{"arch": "inception", "translate": 0.06, "rotation_deg": 5, "kernel_size": 3, "label_smoothing": 0.2, "eps": 1e-08, "beta3": 0.9995, "batch_size": 64}
Rows from block 3, named by matrix and row number. Each number is 128 + 32 x the weight over its row's rms, rounded and kept within 0 to 255. All counts start at 0. After the name is the row's rms in percent of the matrix's.
# b520: branch 3 second 3x3 conv (model.blocks.3.b5.2.0.weight, 60x60x3x3), inputs 24-35, a 3x3 kernel for each
b520.0 103 [ 95 115 131 107  77 108  63 145 165 153 135 159 117 165 150 169 198 145  88 146 141  73 120 157 124 120 153 135 114 140 108 126 127 117 124 102  88 112 126 136  88 176  90 103 152 100 138  69 100  74 147 121 178 125 122  76 124 143 154 147 154 142 131 117 136 148 121 143 107 109 174 144  90 126 100 116 100  78 150 166 110 109 115 118 157 152 158  64 116 141  88 116  82 125  81  68  96  62  75 162 160 149 165  79 126 150 163 138]
b520.1 104 [ 80 121 162 135  89 142 107 104  97 113 104 138  76  99  79 126 100 100 183 125 148 159 173 107 108 150 110 196 163 169 154 155 181 117 211 193  83  85  92 119  75 106  78 111  89 132 132 179 213 132 109 210 136 141  81 103 140  77 100  95 132  67 119 128 173 119 205 108 175 114 114 160 143 170 166 117 195 187 148 140 160 191 110 157 152 164 119 173 119 159 161 177 169 107 201 153 159 105 173  74 138  74  80 142  62  73 120  54]
b520.2 100 [144 112 160 128 103  89 163 145 155 144 124 177 179 176 113  85 140 127 168 121 115  94 160 177 167 110 145 106 121 152 111 101 177 105 116 130  90 155 132 154 187 130 140 137  98 131  93 195 129 112 182 160 168 130 163 126 124 140 119 114 108 104 103 141 162 177 182 169 139 132 125 148 163 113 134 110 155 165 152 124 100 141 147 136  87 101 174  64  72 133 122 160 108 142 152  90  85 123 100 123 174 127 200 226 170 182 121 119]
b520.3 097 [131 127 184 111 169 167 156 135 110 168  72 132 118 114 191 142 156 112 152 106 102 131 117 185 173 188 139 119 154 114 128  80 164  65 125 102  98 165 171 164 158  82 127 108 121 117 126 110  95 185 126  77 134 133  95 165 166 109 148 158 153 125 118  78  79 111 142 146 108  99 152 141 154 172 184 102 179  86 101 145 150 118 182 171 165 132 151 118  96 122 156  92  95 159 184 161  69 152 150 130 175  90 114 214 171  76 127 166]
b520.4 099 [152  83 117 117 169  82 129 153 133 117  63 174 120 123 138 165 166 104 151 138 107  81 139 150  76  84 100 130 127  96 123  93 117 118 123 179 145 126 122 156 166 130 121 144  63  76  80 138 110 172 129 129 159 164 176 116 148  60  83 102  76  78 157  57 135 128 119 116 190  60 112 111 125 160 148 143 144 156  92 182 129 121  80 151  98 117  92 109  80 120 112 129 139 166 105  84 131 121 158 138 184 111  68 148 172 138 176  84]
b520.5 100 [127 186 136 150 151 140 185 151 112 141  96  78 132  89 128 214 137 172 145 152 148 167 184 111 155 161 132 189 136 130 117 117 121 139 177 181 148 177 139 164 162 174 119 178 143 148 166 108 134  96 144  92  78 131 213 182 114 111 163 141  95 114  58 189 133 109 146 144 107 100  83 134 120 143 185 121 166 167 161  89 150 180  98 159 155 166 102 117 142 122 140 133 101  96 158 164 138 157 123 156 176  82 111 156 166 107 144 159]
b520.6 098 [133 133  94 119 183 128 179 132 147 100 158 131  72  75 134  44 125 155 143 140 108 103  94 108 123  54 100  72 158 130 130 111 123 125 100 101 117 102 169  77 104 131 115  71  88 155 132 115 116 156 105 140 169 153  90 100 116 190 177 133 119 160 152 191 143 141 115  82 150  61  88 171  93 135  72 103  43 121 171 152 172  66 148 141  92 114 172 104 137 136  93 134  80 109  58  79 102 136  99 183 132 193 151 122 130 116 103 124]
b520.7 101 [130 162 169 162 136 137 149 176 138 126 109 137  71  56  89 125 115 139 123  77 117 167  74  84 166 127 115 153 107 140 125 131 162 180 192 163 148 163 144 170 147 142 141 142  99  71  67  98 135 109 128 173 139 106  66 128 131 142 185  82 178 153  77 154 120 126 127 111 142 111 134 139 164 140 155  79 162 169  92 102  95 102 194 163 126 159 139 118 189 150 119 160 101 113 131 163 164 170 143  95 146 172 114 167 131 134 161 110]
b520.8 103 [164 117 115 177 135 146  93  91  22 124 145 129 144 114  78 159 121  68 136 164 187 162 155 116 122 155 170  66 152 105 134 105 113 160 156 122 142 112 130  84 133 111 121  93 132 174 163 181  99 108 189  73  84 188 180 120 127 120 146 143 131 144 100 113 186  81 133 166 162 135 168 185 105 130 150 115 129 132  83  99 154 108  97 159 136 118 121 124 111 142  78  76 162 156 139 143 180  88 132 225 172 141 142 114 145 102 123 103]
b520.9 095 [167 148 108 156 101  67 138 103  76 138 106 111 131 112  87 157 120  75 158 134 186 159 102 106  95 188 118 136 175 126 164 127 111 168 170  87  80 160 121 183 125 102 149 144 179 152  97 177 159 113  93 169 154 149 177 129  97  65 151 106 110 116 135 167  89  96 155 135 188 126  84 156  90 154 147 154 148 135 157 149 167 184 138 139 214 117 136 142 136 114 122 158 128 186 106  91 142 124 117 127 175 145  77 152 152 117 133 125]
b520.10 100 [180 166 124 134 138 119 143 139 127 158 142 160 167 130 169  73 107 105 110 125 145 149 122 141 149  88 180 124  76 165  99 120  78  71 120  52 132 128 172 114 131 175  79 103 130 162 101 136 168 187 113 116 148 163  88 152 160 140  70 164 112 114 109 105 171 120 124 128 132 152 154 136 130 153 133 107 118 139 187 104 161  91 171 108 139 102  96 122 153 109 168  79 144 102 123 108 165 188  94 149 136 188  82 117 141 135  82  88]
b520.11 099 [ 53 114  91 100  85 155  95  77 158 168 147  99 139  63 149  85  65 165 151 115 120 143 179 178 134 115  98 117 124 120 115 129 105  87 131  72 136 164 147 152 138 168  89  75 108 104 104  82 171 141 109 102 112  95  99  99 140 169  47  46 110  41  60 116 134  70 105  56  55 138  76  76  73 142 117 159 134 108  94 153 131 128 172  83 107 122 146 135  86 103 149 143 102 135 135 192  91 138 170 117  86 112 106 124 133 127  89  92]
b520.12 096 [100 114 116 170  90 155 156 124 156 152 143 129 164 124 119 163 108 113  78  95 136 154  93 126  98 111 179 146  78 147 124 109 102 112 129 129 139  77 140  80 144  73 150 129 146 173 118  70 135 129  83  81 125 153  87 138  97  85 135 125 132 136 150  57  67 144 136 173 127 169 114 165 115 151 150 138  86 103 143  99 110 158  88 138  84 104 140 161 114 165 189 110  98 124 118 142 164  96 160 148 131 211  93 182 148 160 109 121]
b520.13 107 [111 144 179 113 124 139  99 158 127 153 149 156  70 170 143  92 161 153 169 141 133 177 162  89 169 160 147 175 171 107 133 139  91 105 149 102  97 142 144 122 194 144  96 106 112 180 146 117 132 147 112 131 160 138 139 181 157 167 102 108  97  85 161 168 132 125 142 116  89 159  59 150 200 146 122 197 170 101 134 188 143 186 193 181 139 177 180 173 156 112 171 116 163 142 139 143 110 106 146 150 126  65 130 126  93 149 148  84]
b520.14 099 [ 77 139 170 150 102 146  92 160 165 126 144 142  85 145 136 122  95 138 131 100 121 120 196  89 128 103 169 130  66 112 144  65 115 113 123 115 115 108 117 105  82 116 124 102 140 112  86 139 109  93 132  82 112  62 117 115 128 135  86 111 184 176  97 167 180 127 150  92  86 101 177 131 137 100 146 137 121 150 125 143  70  93 104 109 145 165 136  81  89 164 151 130 119 115 121 112  61  74 109 122 129 160 124 150  91 120 137 119]
b520.15 099 [129 159 133  99 114 135 129 156 169  90  91 164 188 105 141 131  93 110 120 149  98 179 167 146 145 158 159 201 177 133 136 168 195 179 131 117  76 186 109 126 128 179  80 167 139 148 119 123 189 148 137 166 139 131 134 121 121  81 127 147 122 102 174 150 174 121 139 137  92 131  95 147 114  86 115 105  95 194 149 138 119 145 209 182 129 179 106 109 130 104 107 191 187 145 177 113 110 136 163 136  78 153  93 143 118 109  88  85]
b520.16 111 [117 157 123  99 113 111 137 146  74 109 121 134  81 113 128 114 149 129 190 197 150 130 117  99 106 108 133 102 119  79 114  78 132  77 132  80 128  70  78 152  68 136 103 124 141 121 100 170  95 105 126  46  62 129 149 152 178  61  93 157 129 107 147 132  76 123  79  83 121 134  89 100 135 131  82 136  80  75 120 156  77 101  70 101 118  89  86  99  96  81  93  93  50  96 134  79 111  79 114 199 131 181 191 169 158 171 124 179]
b520.17 101 [137 128 128 179 142 119 139 124  80 169  97  84 118 105 176 144 149 191 118 170 127  91  95  99 139 109 124  89 113 161 145 155 151 140 182  98 206 185 149 188 152 184 119 163 159  88  91  91 126  87  96 119  86 140 101 186 183 129  98 121 135 136 150 100 135 116 134 128 147 100  61  33  76 121 161 151 120 142 160  94 152 157 102 111 119 109  74 160 142  76  77  90  95  62 141  89 146 122 131 170 185 135 147 147 142 169 214 163]
b520.18 101 [175 165  97 163 108  88 104  40 104 102 166 109 118 122 103 134 199 144 102  64 131 106  79 132 169 104 129 147  69 102 103  56 116 119 116  57 129 150  91 108 100 160 161 183 101 101  98 122 140 126  84 164 115  94 131 109 120 141 138  66  94 184 156  89  89 135 129  68 123  97  80 147 151 142 138 160 129 136 131 126 147 116  98  84 116 152 114 139 122 112 115  58  88 115  81 120 152 105  81 122  76 127  80  80  79 116 123 153]
b520.19 100 [125 137 115 101 106  84 111  94 139 156  84 174  56  55  50 127 154 142  71 164 109 111 136 141 125 122  88 160  97 105 124  84  77 121 113  74 127 151 194 109 165 194 173 106 191 111 125 112 151 100 117 172 126 107 165 161  95 187 160  72  93 108 147 133 135 127 130 101 126  84 143 114 123 136 141  76 123 140  94  73 140 125 157 153 171  93 136 118 119 114  95 149 167 114 147 159 156 184 129 142 141 147 202 178 147 127 161 105]
b520.20 100 [117 159 109  73 146  83 136 154 157 162 125 108 190 148 152 145 140 179  82 166 163  94  91  90 117  77 126 147  97 117 150  92 170 105 118  84 130 153  84  79 145 156 156  96  78 143 157 147 128 122 101 147 158 115  99 132 151 117 101 147 169 179 163 184 145 132 169 181 151 143 102 124 147 103 126  63 133  83  69  77 163  87 172 119  80 172 142 105 109 165  99 132 136 105  54  64  83  70 129 144 141 122 165 174 113 181  87 115]
b520.21 102 [153 140 138 116 154 176 106 109 118 156 197 111 150 180 149 146 169  91  77 114 121  56 105 127 129  79 132 103  84  94  96 125 157  80  91  81 170 175 103 203 151 157 192 139 160  76 129  63 112 132 108  60 153 119 148  86 136 120  86 121 119 136  74  69  90 132 120 111 150 128 129 181 160 112 123 129 173 169 124 160 105 115 123  89 134 124 142 147  90 111 140 118 124 137 146 171 165  93 109 104 179 160 118 191 199 180 145 128]
b520.22 098 [137  87 183 147 153 130 123 164 162  89 108  81 103 147  98 151  99 164 166 155 144 124 153 132 119 142 115  96 128 101  61  68 157  86  90 122 164 173 166 109  91 109 131 133 122 114 155  90  81 133 166  80  98 191 166 153 161 143 131 111 155 172 128 161 118 149 106 138 188 116 101 147 144 152 130 144 163 147 149 155 177  94 157 168  98  86 189 150 157 140  70 135  87 117 153 160  79 135 133 169  85  71 141 149  61 107 161  57]
b520.23 106 [101 114 155  82  76 153 113 164 154  91 160 194 109 156 177 112 187 110 162 142 133 160 157 106 156 193 161 166 140  81 172 179  95 113 166  95 148 116 135 113 140 155 109 146 162 171 159 168 209 113 152 199 142 107 149 112  93  70  79 130  80  82 102 142 152 128 182 107  84 112 106 133 115 124 209 169 144 157 115 196 140 171 196 167 181 186 112 156 114 171 186 158 106 112 149 158 144 129 139 133  81 119 126 155 108  91 108 184]
b520.24 099 [145  96 137 105 128 121 136 155 111  83  71 130 103  73 124 114 105 119 108 204 168 154  98 149  96 164 183 118 126 180 147 118 105 150  74  89 120 165 122 150 137 173 164 102  93 112 109 156 175 115 119 103 162  72 132 169 199 149 170 178 100 119 137 134 157 100 104 128 103 150 177 170 137 147 188 137 174 147 144 171  96 106  82 120  86 150  75 142 121 149 106  99 121 127 124 124  90 114  98 141 162 184  72 163 152  64 168 168]
b520.25 100 [195 211 161 178 136 132 120  97 134 166 137 172 102 182  98 121 103  86 161 165 117 171  87 130 144  98 110 118 138  63 111 120 116 101 162 123 144 125 166 146 137  82 109 103 127 160 158  94 165 168 125 153 102 108 171 168 174 100 117 132  96  78 103  75 148  86 117 174 132 103 123  78  96 152 117 151 136 141 112 111 146 162  75 128 154 125 153 155 144 131  94 101 106 109 166 101  96  77 147  87  90 131 159 127  73 151 129  93]
b520.26 102 [156  94 119 126 138 116 113 159 127 170 126 128 149 117 127  76 115 129  90  98 111 140 174  92  99 160 193  99 185 107  96 152 136 117 159 128  65  87  66 146 124 119 128  99  76 143 136 127 178 162 163 168 122 123 102 105 163 119  94 163 107  89 156 172 145 139 187 157 134 122 120 118 179 148 160 156 164 144 118 172 110 160 113 133 116 167 118 113  61  72 131 159 100 125 151 111 127 148  93  63 160 139  72 176 117  87 111  99]
b520.27 101 [140 111 106 155  90 121 121 172 183 181 157  77 159 169 152  97  89  80 107 172 151 116 144 185 157 221 201 185 152 127 191 134 141 164 147 150  94  90  92  80 163 118 123  76 120 140 117  82 155 172 145 129 213 156  90 102 111 108  87 147 152 123  73 146 113 100 155 163 160  97 121 181 125 100 153 103 153 166 154 164 103 137 155 131 115 162 194 132 152 116 122 156 138 149 151 137 133 141 166  77  79  83  67 151 126  93 141 139]
b520.28 098 [ 88  70 154  99 112 118  95  70  76 159 100 155 114 159 171 104 172 163 115  58  94 143 140 123 112 171 149  96 162 169  80 149 128 132  77 124 105 165 171 109 127 100  90 144 150 113 105  74 111 138 147 145 138 152 134 122 186 100 163 166  98  90 131 138 139 120  80 159 122 141 170 109 125 121 109 154 147  96  83  82  99  65  78 112 129 121 115  79 115 174 102  86 127  97  80 147 123 120 101 110 110 143 172 144 138  81 180  85]
b520.29 102 [136 119 139  59  48  85  85  91 105 133 168 116 128 106 144  91 125  80 137 185 161 116 152 147 105 151 149  95 175 116 173 164  91 146  83 130  73 106 103  59 132 103 135  77 155 189 170 150 142 109 140 151 159 126 127  98 116  68 157 127  97 145 120 137 174 136 169  77 155  74 133 116 107  79 118  77  67  89 113 145 178  78 170 140 172 138 147 181 149 128 158  85 102 116  94 114 201 161 173 155 176  50 161 144  91 102 104  56]
b520.30 103 [189 192 151 194 141 115  95  73  79  79 136 165 141 155 116 103  90 146  98 137 109 164  80  93 113 141  81 118  96 116 173 100  77 193 129  91 150 118 115 187 153  65 169 138 133 155 116 147  80 117 149 148 149 106 101 180 134  86 101 104 107  70 171 129  84 106 148 101 109 177 105 110 115 165 134 172  87 149 162 148  87  88  98 110 154 121 109 161 145 120 186 160  60 153 108 129 201 190  91 170 106  94 151 122  82 135  85 111]
b520.31 101 [152 106  95 155 167 163 168 170 181 178 159 156 125 168 130  85 104 107 117 133 108 124 139 122  83 102  89 117 150 116  89 135 164 171 149 154 166 153  65 177 172 132 127 126  64  91 112 140  81  88 126 123 162  85 163  79  60 171 105  89 117 117 104 147  93 134 102 109  97 156  97  83  78 146  98  88 150 177 122 145 141 104 102 141 155 112 147 112 121 131 126 173 160 145 176 118 107  84 185 138  57 119 150 104  79 167  99 129]
b520.32 102 [165 171 119 150 132 126 148 173 112  79 154 150 106  83 101 131 117 100 115 142  94 144 189 120 125 150 120  93 144 160  99 105 137 155  80  82 128 205 181 159 214 191 162 154 137 179 125 148 124 130 147 184 145  91 136 126 158 148 102 130 126 145 134 164 105 115 109  76 155 101 108  68 113 134 109 147 174 163 148  88 155  90 152 118 110 110 124 131 138 156 127 105  92 122 102  84 110 127  92 136 181 133 147 187 179 167 153 180]
b520.33 098 [ 80 119 129  90 117 165 147 186 130 150 140 196 108 137 177 136 160  93 122  97 121 122 154 140 129 117 186 151  87 159 108 112 150 113  87  86 168 184 146 114 153 191 170 170 166  94 163 141 176 108 187 118 122 153 138 118 120 117 115 154 111 208 153 119 175 109 127 137 169 195 107 109 137 127  74  93 121 142 120 113 114 133 110 151 104 170 151 143 151 117 164 154 184 109  84 150 111  82 158 133 137 182  71 181 170 108 137 186]
b520.34 103 [104 121 123 151 110 104 136 140  95  82  97 146 156 141 121  78  84 155 202 105 176 129  77  83 155  86 122 173  92 137 115  92 113 169  89 113 161 140 154 164 111 102 140 122 159 167 147 113 106 179 178  84 162 187 142 160 162 132 201 100 117 164 132  82 136 178  84 119 111  58 144 149 123  94 135 124  87 180 162  85 127  78 114 134  64  54  84 147  79 115 130  90 140  86  78 134  62  81  93 158 167 139 175 183 123 220 159  86]
b520.35 099 [ 96 186 184 128 156 135 136 162 110 132  85 154 121  98 154  71 125 101 127 165 127 165 201 142 145 185 144 122 117  95  99 114  74  66  85 139 118 124 166 112 168 139 127 158 137 180 145  70 153 162 146 128 121 161 145 186 136  77 127 105 149 171 161 192 153  78 177  97 116 141 169 120 173 136 140 111 184 125 121  96 113 126 172 150 122  88 109 140 112 127  83 113  95 115  89  74 103 101 132 121 150 133 174 162 142 140 189  98]
b520.36 098 [132 112 152 156 130 185 175 161 168 196 175  97 124  99 141 124  95  98 157 134  80  80  98 125  66 127 124 140  94 157 123 134  72 136 162 104  99 109 123 162 121  98 105 111  86  90  96  73 159  83 143 181 121 117 134 146 109 123 158 133  90 155 134 109 143  96  80  98 151 122 114 164 154 135 146  93  82 111 171 149 209 160  98 168 163 128 132 135 169 101  72 117 121 104  51  64  98 102 151 124  80 111 124 119 156 146 127 163]
b520.37 101 [116 120 132 108 153 170  99 139 158 158 145 119 101 125 145 201 202 133 135 115  69  96 151 106 173  91 142 110 142  91 136 123 100 146 126 152 129 179 129 130 136  92 121  83 138 112 123  83  87 126  80  81  94 140 123 127 158 132 140 109 104 172 133 109  63 148 121 143 100 108  90 115 129  97 173 164 147 178 102 191 181 141  97  92 101 102  76 137 133 109 136 155 161 145 174 110 142 171 113  82 168 102 158  75 122  60  67 136]
b520.38 097 [209 169 155 186 124 124 110 151 106 161  85 120 134 158 105 139 132 112 128 105  86 118 158  98 107 114 115  90 135  97 172  80  97 139 153  90 115 101  85 148 141 123 170 147  70 104 140 134 172 155 111 106 158 137 159  76 144 116 151 159 132 164 152  48  72 134  80  79 106 142 191 176 132 187 107 168 126 179  96 161 140 107  57  86  99 120  87 127 142 147 158 104 110 146 121 155 141 166 154 130 139 120 118 137 109 138 112 161]
b520.39 100 [147  73 107  99  76  89 138 119 179  83 107  62 108  62  58 162 172 152 154 139 109 136 100 152 116 133 100 150 136  99 143 142 130 136 125 195  99 164  83 107 161 177 125 157 106  95  74 127 111  91 154 185 169 151  89 129 130  90 139 131 141 168 145 131 185  99 161 121 114 125 169  70  89  86 101  73 141 120  91 154 150 108  86 109 120 171 142 182 155 133 125  91 106 169 131 143  90 154 191 105  69 103  99 149  77 117 133  94]
b520.40 101 [176 144  81 171 121 155 156  98  72  85 117 166 115  88  70 160  95 118 111  95  71 144 125 154 116  59  63 134  75  75  93 119 107 167  90  80 124 129 113 134 119  92 156 131  61 114  80  93 140 150 117 117 125 158 101 134 118 177 105  93 155  87 152 126  72  74  64  38  82 160  77 145 141 101 141 152 178 122 156 139 129  92  58 122 106  96 118  80 134  74  93  71 106 128 108 157 186 182  94 158  98 126  95  98  78 149 161 122]
b520.41 096 [123 162 103 191 113 135 137 120 153 156 114  68 118 164 116  78 141 149 105 153 160  94  96  86 113  95 159 131  98 125 136 172 157 111 164 172 110 163  75 106 159  79 170 111 121 107 149 140 149  96 166 154 164  95 124 143 126 185 172 150  91 115 149 137  90 117 190 149 168 126 165 192 194  90  82 115 124  96 113 134 106 105 166 124  86 124  91 149 129  91 152 161 149 109 170 142 135 149 163 174 157 169 122 177 122 156 171 130]
b520.42 097 [141  93 126  86 148  95  86 123 153 119 152 163 115 121 163 171 136 163 124 109  95 103 155 192 151  75  87 143 112  78 163  65  94 111 103 117 103  99  82 147 138  94 158  75  66  74  76 112 138 157 142 101 113 146 135 142  90 101 151 105 123 160 131  99 168 107 147  90 114 110  61  86 147 149 109 123 112 154 111  94 155 107  81  71  98 104 104  99  69 122 161  80 100 170  97 172 103 141 119 103  53  58  42 121 108  60  78  98]
b520.43 097 [118  89 147 111 107 109 142  93 115  40 139 122 116 104 121  83 165 147 155 185  90 166 163 112  98 182  94 192 173 154 166 136 115 156 127 162 149 176  71  79 130 124  91  77  78 153 130 166 157 128 186 128 107 141 161 116 186  88 106 159 113 102 139 146 113 112 133 118 193  85 119 112  79 162 161 129 123 123 197 182  80 185 130 117 190 109 100 107  79  99 134  95 169  76 135 135  94 101 106 107 111 106 149 145  85  82  96  70]
b520.44 104 [122 163 192 134 137 173 191  92 135 156 103 171 144 192 118 133 187 145  99 141 102  80  89 134 128 143 175  93 124 160  95 102 171  80 135 170 188 133 133 181 183 157 111 111 127 155 120 143 131 195 103 154 181  91 103 105  95 143  61 125 173 108  54 127  70 154 133 191 155 112 130  91 145 129 127 114 156 126 108 115 171 165 169  92 107 138 187 131 139 143 149 143 115 152 174 131  83  99 157 149 121 129 116 110 163 157 155 138]
b520.45 095 [124 125 112 115  82 102 138 120 136 148  96 142 163 103 118 174 105 228 101  89 157 133  72  89 117 137  94 149 145 187 115 131 120 171 164 145 118 177  90 192 183 148 164 165 113  96 168 109 154 144 163 112  92 118 158 167  97 143 182 148 141 159 147  83 143 170 154 153 131 157 171  99  69  75 162 138 116 121  73 163 106  94 133 149 106  85 145 122 103  93  87 106 139 147 123 127 149  76 160  73  74 141 148  78 115  62 119 138]
b520.46 110 [101 199 150 131 159 171 173 133 115 102 168  94 116 117 123 171 138 158 108  77 117 113 130 117 127 154 132 169 202 134 131 162 147 147 156 133 154  93 120 186 103 138 108 119  92  91 124 129 130 161 160 235 172 136  91 122  84  89 150  78 183 101  86 134 135 113 157 182 118 174 142 110 135 152 184 137 211 148 143 150 123 134 155 132 123 187 131 142 187 105 180 149 149 179 122 187 125 175 166  74 130 157 140 123 148 146 130 131]
b520.47 100 [105 133 140 111 168 164 102 166 170 172 134 103 101 166 151 112 146 135  73  76 178 108 105 178 121 112 182 126 137 106  90 165  94 131 119  76 128 151 140 178 133 102 161 106  96 158 124 114 143 102  95 168 180 119 157  98  69 141 105  92 215 153 169  98 167  71  84 158 194  74  93 141 102 167 157  86 143 138 123 153  94  97 158 140 109 120 136  88 168  91 140 145 176 132 117 140 164  84 153 172 107 117 186 103 106 182 161  84]
b520.48 097 [ 83 183 153 100 140 175 136  83 162 114 157  82 193 186 108 159 163 104 110  97 169  99 152 135 163 143 110 170 127 147 135 114 152  99 179 152 123 122 136 122 105 114 113 138 147  77  97 109 104 152 112 207 143 119  68 116 146 132 110 136 139 152 125 169 103  97 187 109  53 189 159 141  90 181 118 159 140 131 110 139 135  99 171 144 146 161 128 119 165  68 140 118 140 133 114 176 107 100 117 160 129 153 106 185 158 121 117 146]
b520.49 098 [ 85 145  97 154 116 162 163 161 151 183 150 123 158 147 173 148 174 178 103  88 174 180  58 137 125 131  88 142  75 115 123  72  80 110  82 105 127  98 148 142 141 121 141 141  99  77 147  68 140  71  42  75 145 130 101 146 109 146  94  33 114 105 106 158 106  63  82 135  89 148 119 127 141 124 153  84 162 106 133 153 116 112 132 132  91 142 100 153 159  75 129 170 105 154 129 131 116 143 121 131  88 106  78  88  74  91 138  74]
b520.50 100 [121 101 106  73  79 109 117 183 155 130 143 149 168 130 157  82 172 102  96  99 103  88 140 101  73 146 192  66 107 140  87  83 134 102 115  89 109 123 180 148 127 150 102 174 126 104  81  89 128  99 118  95 140  84 103  70 145 146 158 114 127 131 155  68 153 114 124  97 143 109 105  85 131 107 172  93  80 171 105  89  88  62  80 160  91 140 162 108  85  89  87 119 174 113 120 116  88  80 178 182 185 142 151 111 168 129 131 120]
b520.51 093 [141  93 177 163 144  75 148  91 126 153  65  82 117 136 186  71 157 103 148 110 120 128 143  66 181 186 126 149 173  84 151 171 187 127 126 115 105 112 102 177 195 104 114 160 136  98 154  95 136  84  96 114 110 177 132 183 168  58 156  82 107  97 146 126  85  61 108  84  78 203 148 143 137 111 109 165 146 177 156  63  89  85 121 121 155 189 184 193 206 154 186 146 155 118 113 131 121  90 180  94 146 179 128 179 123  98  91 104]
b520.52 101 [186 164 113 109 180 154 153 143 156  91  91  60  68 138  70 140 149 150 192 130  95 169  88 150 117 142  84 159 156 174 104 134 145 161 193 140 128 110 159 101  92 147 114 135  95 190 113  92 108 121 140 121 139 171 161 154 124 107 177  68 175 147 122 136 145  80 185 135  85 151 160  97 202 113  91 122 135 152 127 192 151 123 152  94 153 123 130 105 174  96 142 143 105 138 161 171 173 121 134  82  81 158 125  96 128 191 179  92]
b520.53 093 [136 183 139  84 165 135 158 132 115 157  78 128 148 106  94 151 152 105 145 180 157  92 142 188 155 179 106 106 106 112 114  85 112  91 165 152 161 168 159  94 139 130 166 141  99 131 128 141  99 165  95 147 141  82 110 137 155 154 151 135 110 197 134 133 155 168  98 130 162 171 160  93 131  86 108 102 110 141 110  91 123 157 137 112 106 122 185 156 172 156  84  78 131 131  86 118  89 162  82 157 177 163 129 135 157 146 145 177]
b520.54 097 [120  75 116 170 104  75 120 141 181 122 128  97 118 131  96  91  99 132 105 111  83  60 117 157  83 130 161 147 107  96  99 133  84 144  97  51 125 112 136 161  77 130 112 120 170  87  64  55  78 153  85 165 132 141 150 190 101 114 111  82 174 131 115 157  75  63 122 157  76  89  82  72 157  92 148 106  71 145 124 106 105  96 110  86  93 110  87 167 134 133 142 135 128 146 161 138 184 120  63 163 150 132  82  84 120  90  98  93]
b520.55 102 [145 146  79 114 166  92 125 180 134 105 128  85 115 110  76 121 112  97 130 130 140 154 127  85 117 188 122 195 113 126 129 151 169 196 190 174 145 140 177 102 111 122 155 135 149 139 156 132 148 128  93 114 134 179  88 172 198 178 165 166 111 113 170 121 129 148 125 153  86 154 137  73 130 173 152 120 168 101  92 135 172 146 162  69 177 142 152 172 129 130  98 174 162 176 184 166  98 159 109 126 129 137  90 172 156 107  83  83]
b520.56 101 [ 76 158 109 150 163 184 129 144 151 124 103  93 145 150 139  95 193 126 168 180 125 177 142 175 141 142  77 100 118  82 141 142  65 146 118 104 147 111 123 146 172 106 119 112 110 164 175 158  87 107 114  60 147 167 160 211 179 144 115 194  57  97 170 142 156 180  89 169 172 106 178 188 109 117 118 172 168  68  91  76 140 170 162 143 125  94 134 118 125 157 156  82 103 113 132  54  68  72 126  98 122  97 141 158 172 124 159 124]
b520.57 099 [134 176 132 166 100  90 151  75 140  98 127 123 177 158 157 166 124 148 156 117 102 140 153  92 154 174 117 162 100 103 121 122 131 154 107 171 161 199 152  95 184 139 108 129 170 128  96 132  97  80 172 144  97 117 121 191 117 179 150 133 133 144 120 133  73  92 178 137  87 142 126  77 153  93  87  87 128  98 163 101 116 173 196 113 174 160 147 118 137 126 152 170 119  85  71  80  69 117 121 183 145 132 156 120 155 130 159 156]
b520.58 098 [119  99 182 100 141 170  85  73 147 105 136 111  95 139 135 119 158 133  98 136 114 135 102 167 161 129  70 145  99 145 162  91  83 179 138 166  73 111 105 135 143  82 166 109  97 142 127  61 125  85 129 180 112 104  94  68 105  89 102 100 137 110  84 100  81  76 140  91  97  88 156 104  89  79 116  85  91  95 164 142  70  85 116 146 118 155  84 194 163  84 165 137 145 163 168  89 149 132  91  91  99 158  89  85  87  68 137 142]
b520.59 096 [157 100 109 127 163 194  76 127 176 107  90 149 140 181 118 140 186 181  99 106 174 121 124 125 105 125  69  93  75  82 117  67 140 140 108 133 150 108 135  83 116 111 120 129 151 119  79  97 121 179 131 101 154 179 160 125 169 125 160 196  83 164 127 124 134 155 138  70 119 176 111  78  90 131 118 101 112 158 150 156 147  98 135 119  65  55 154  89 127  73 100  60  75  99 102  57  70 151  93 119 171 127 161 174 128  97  63 110]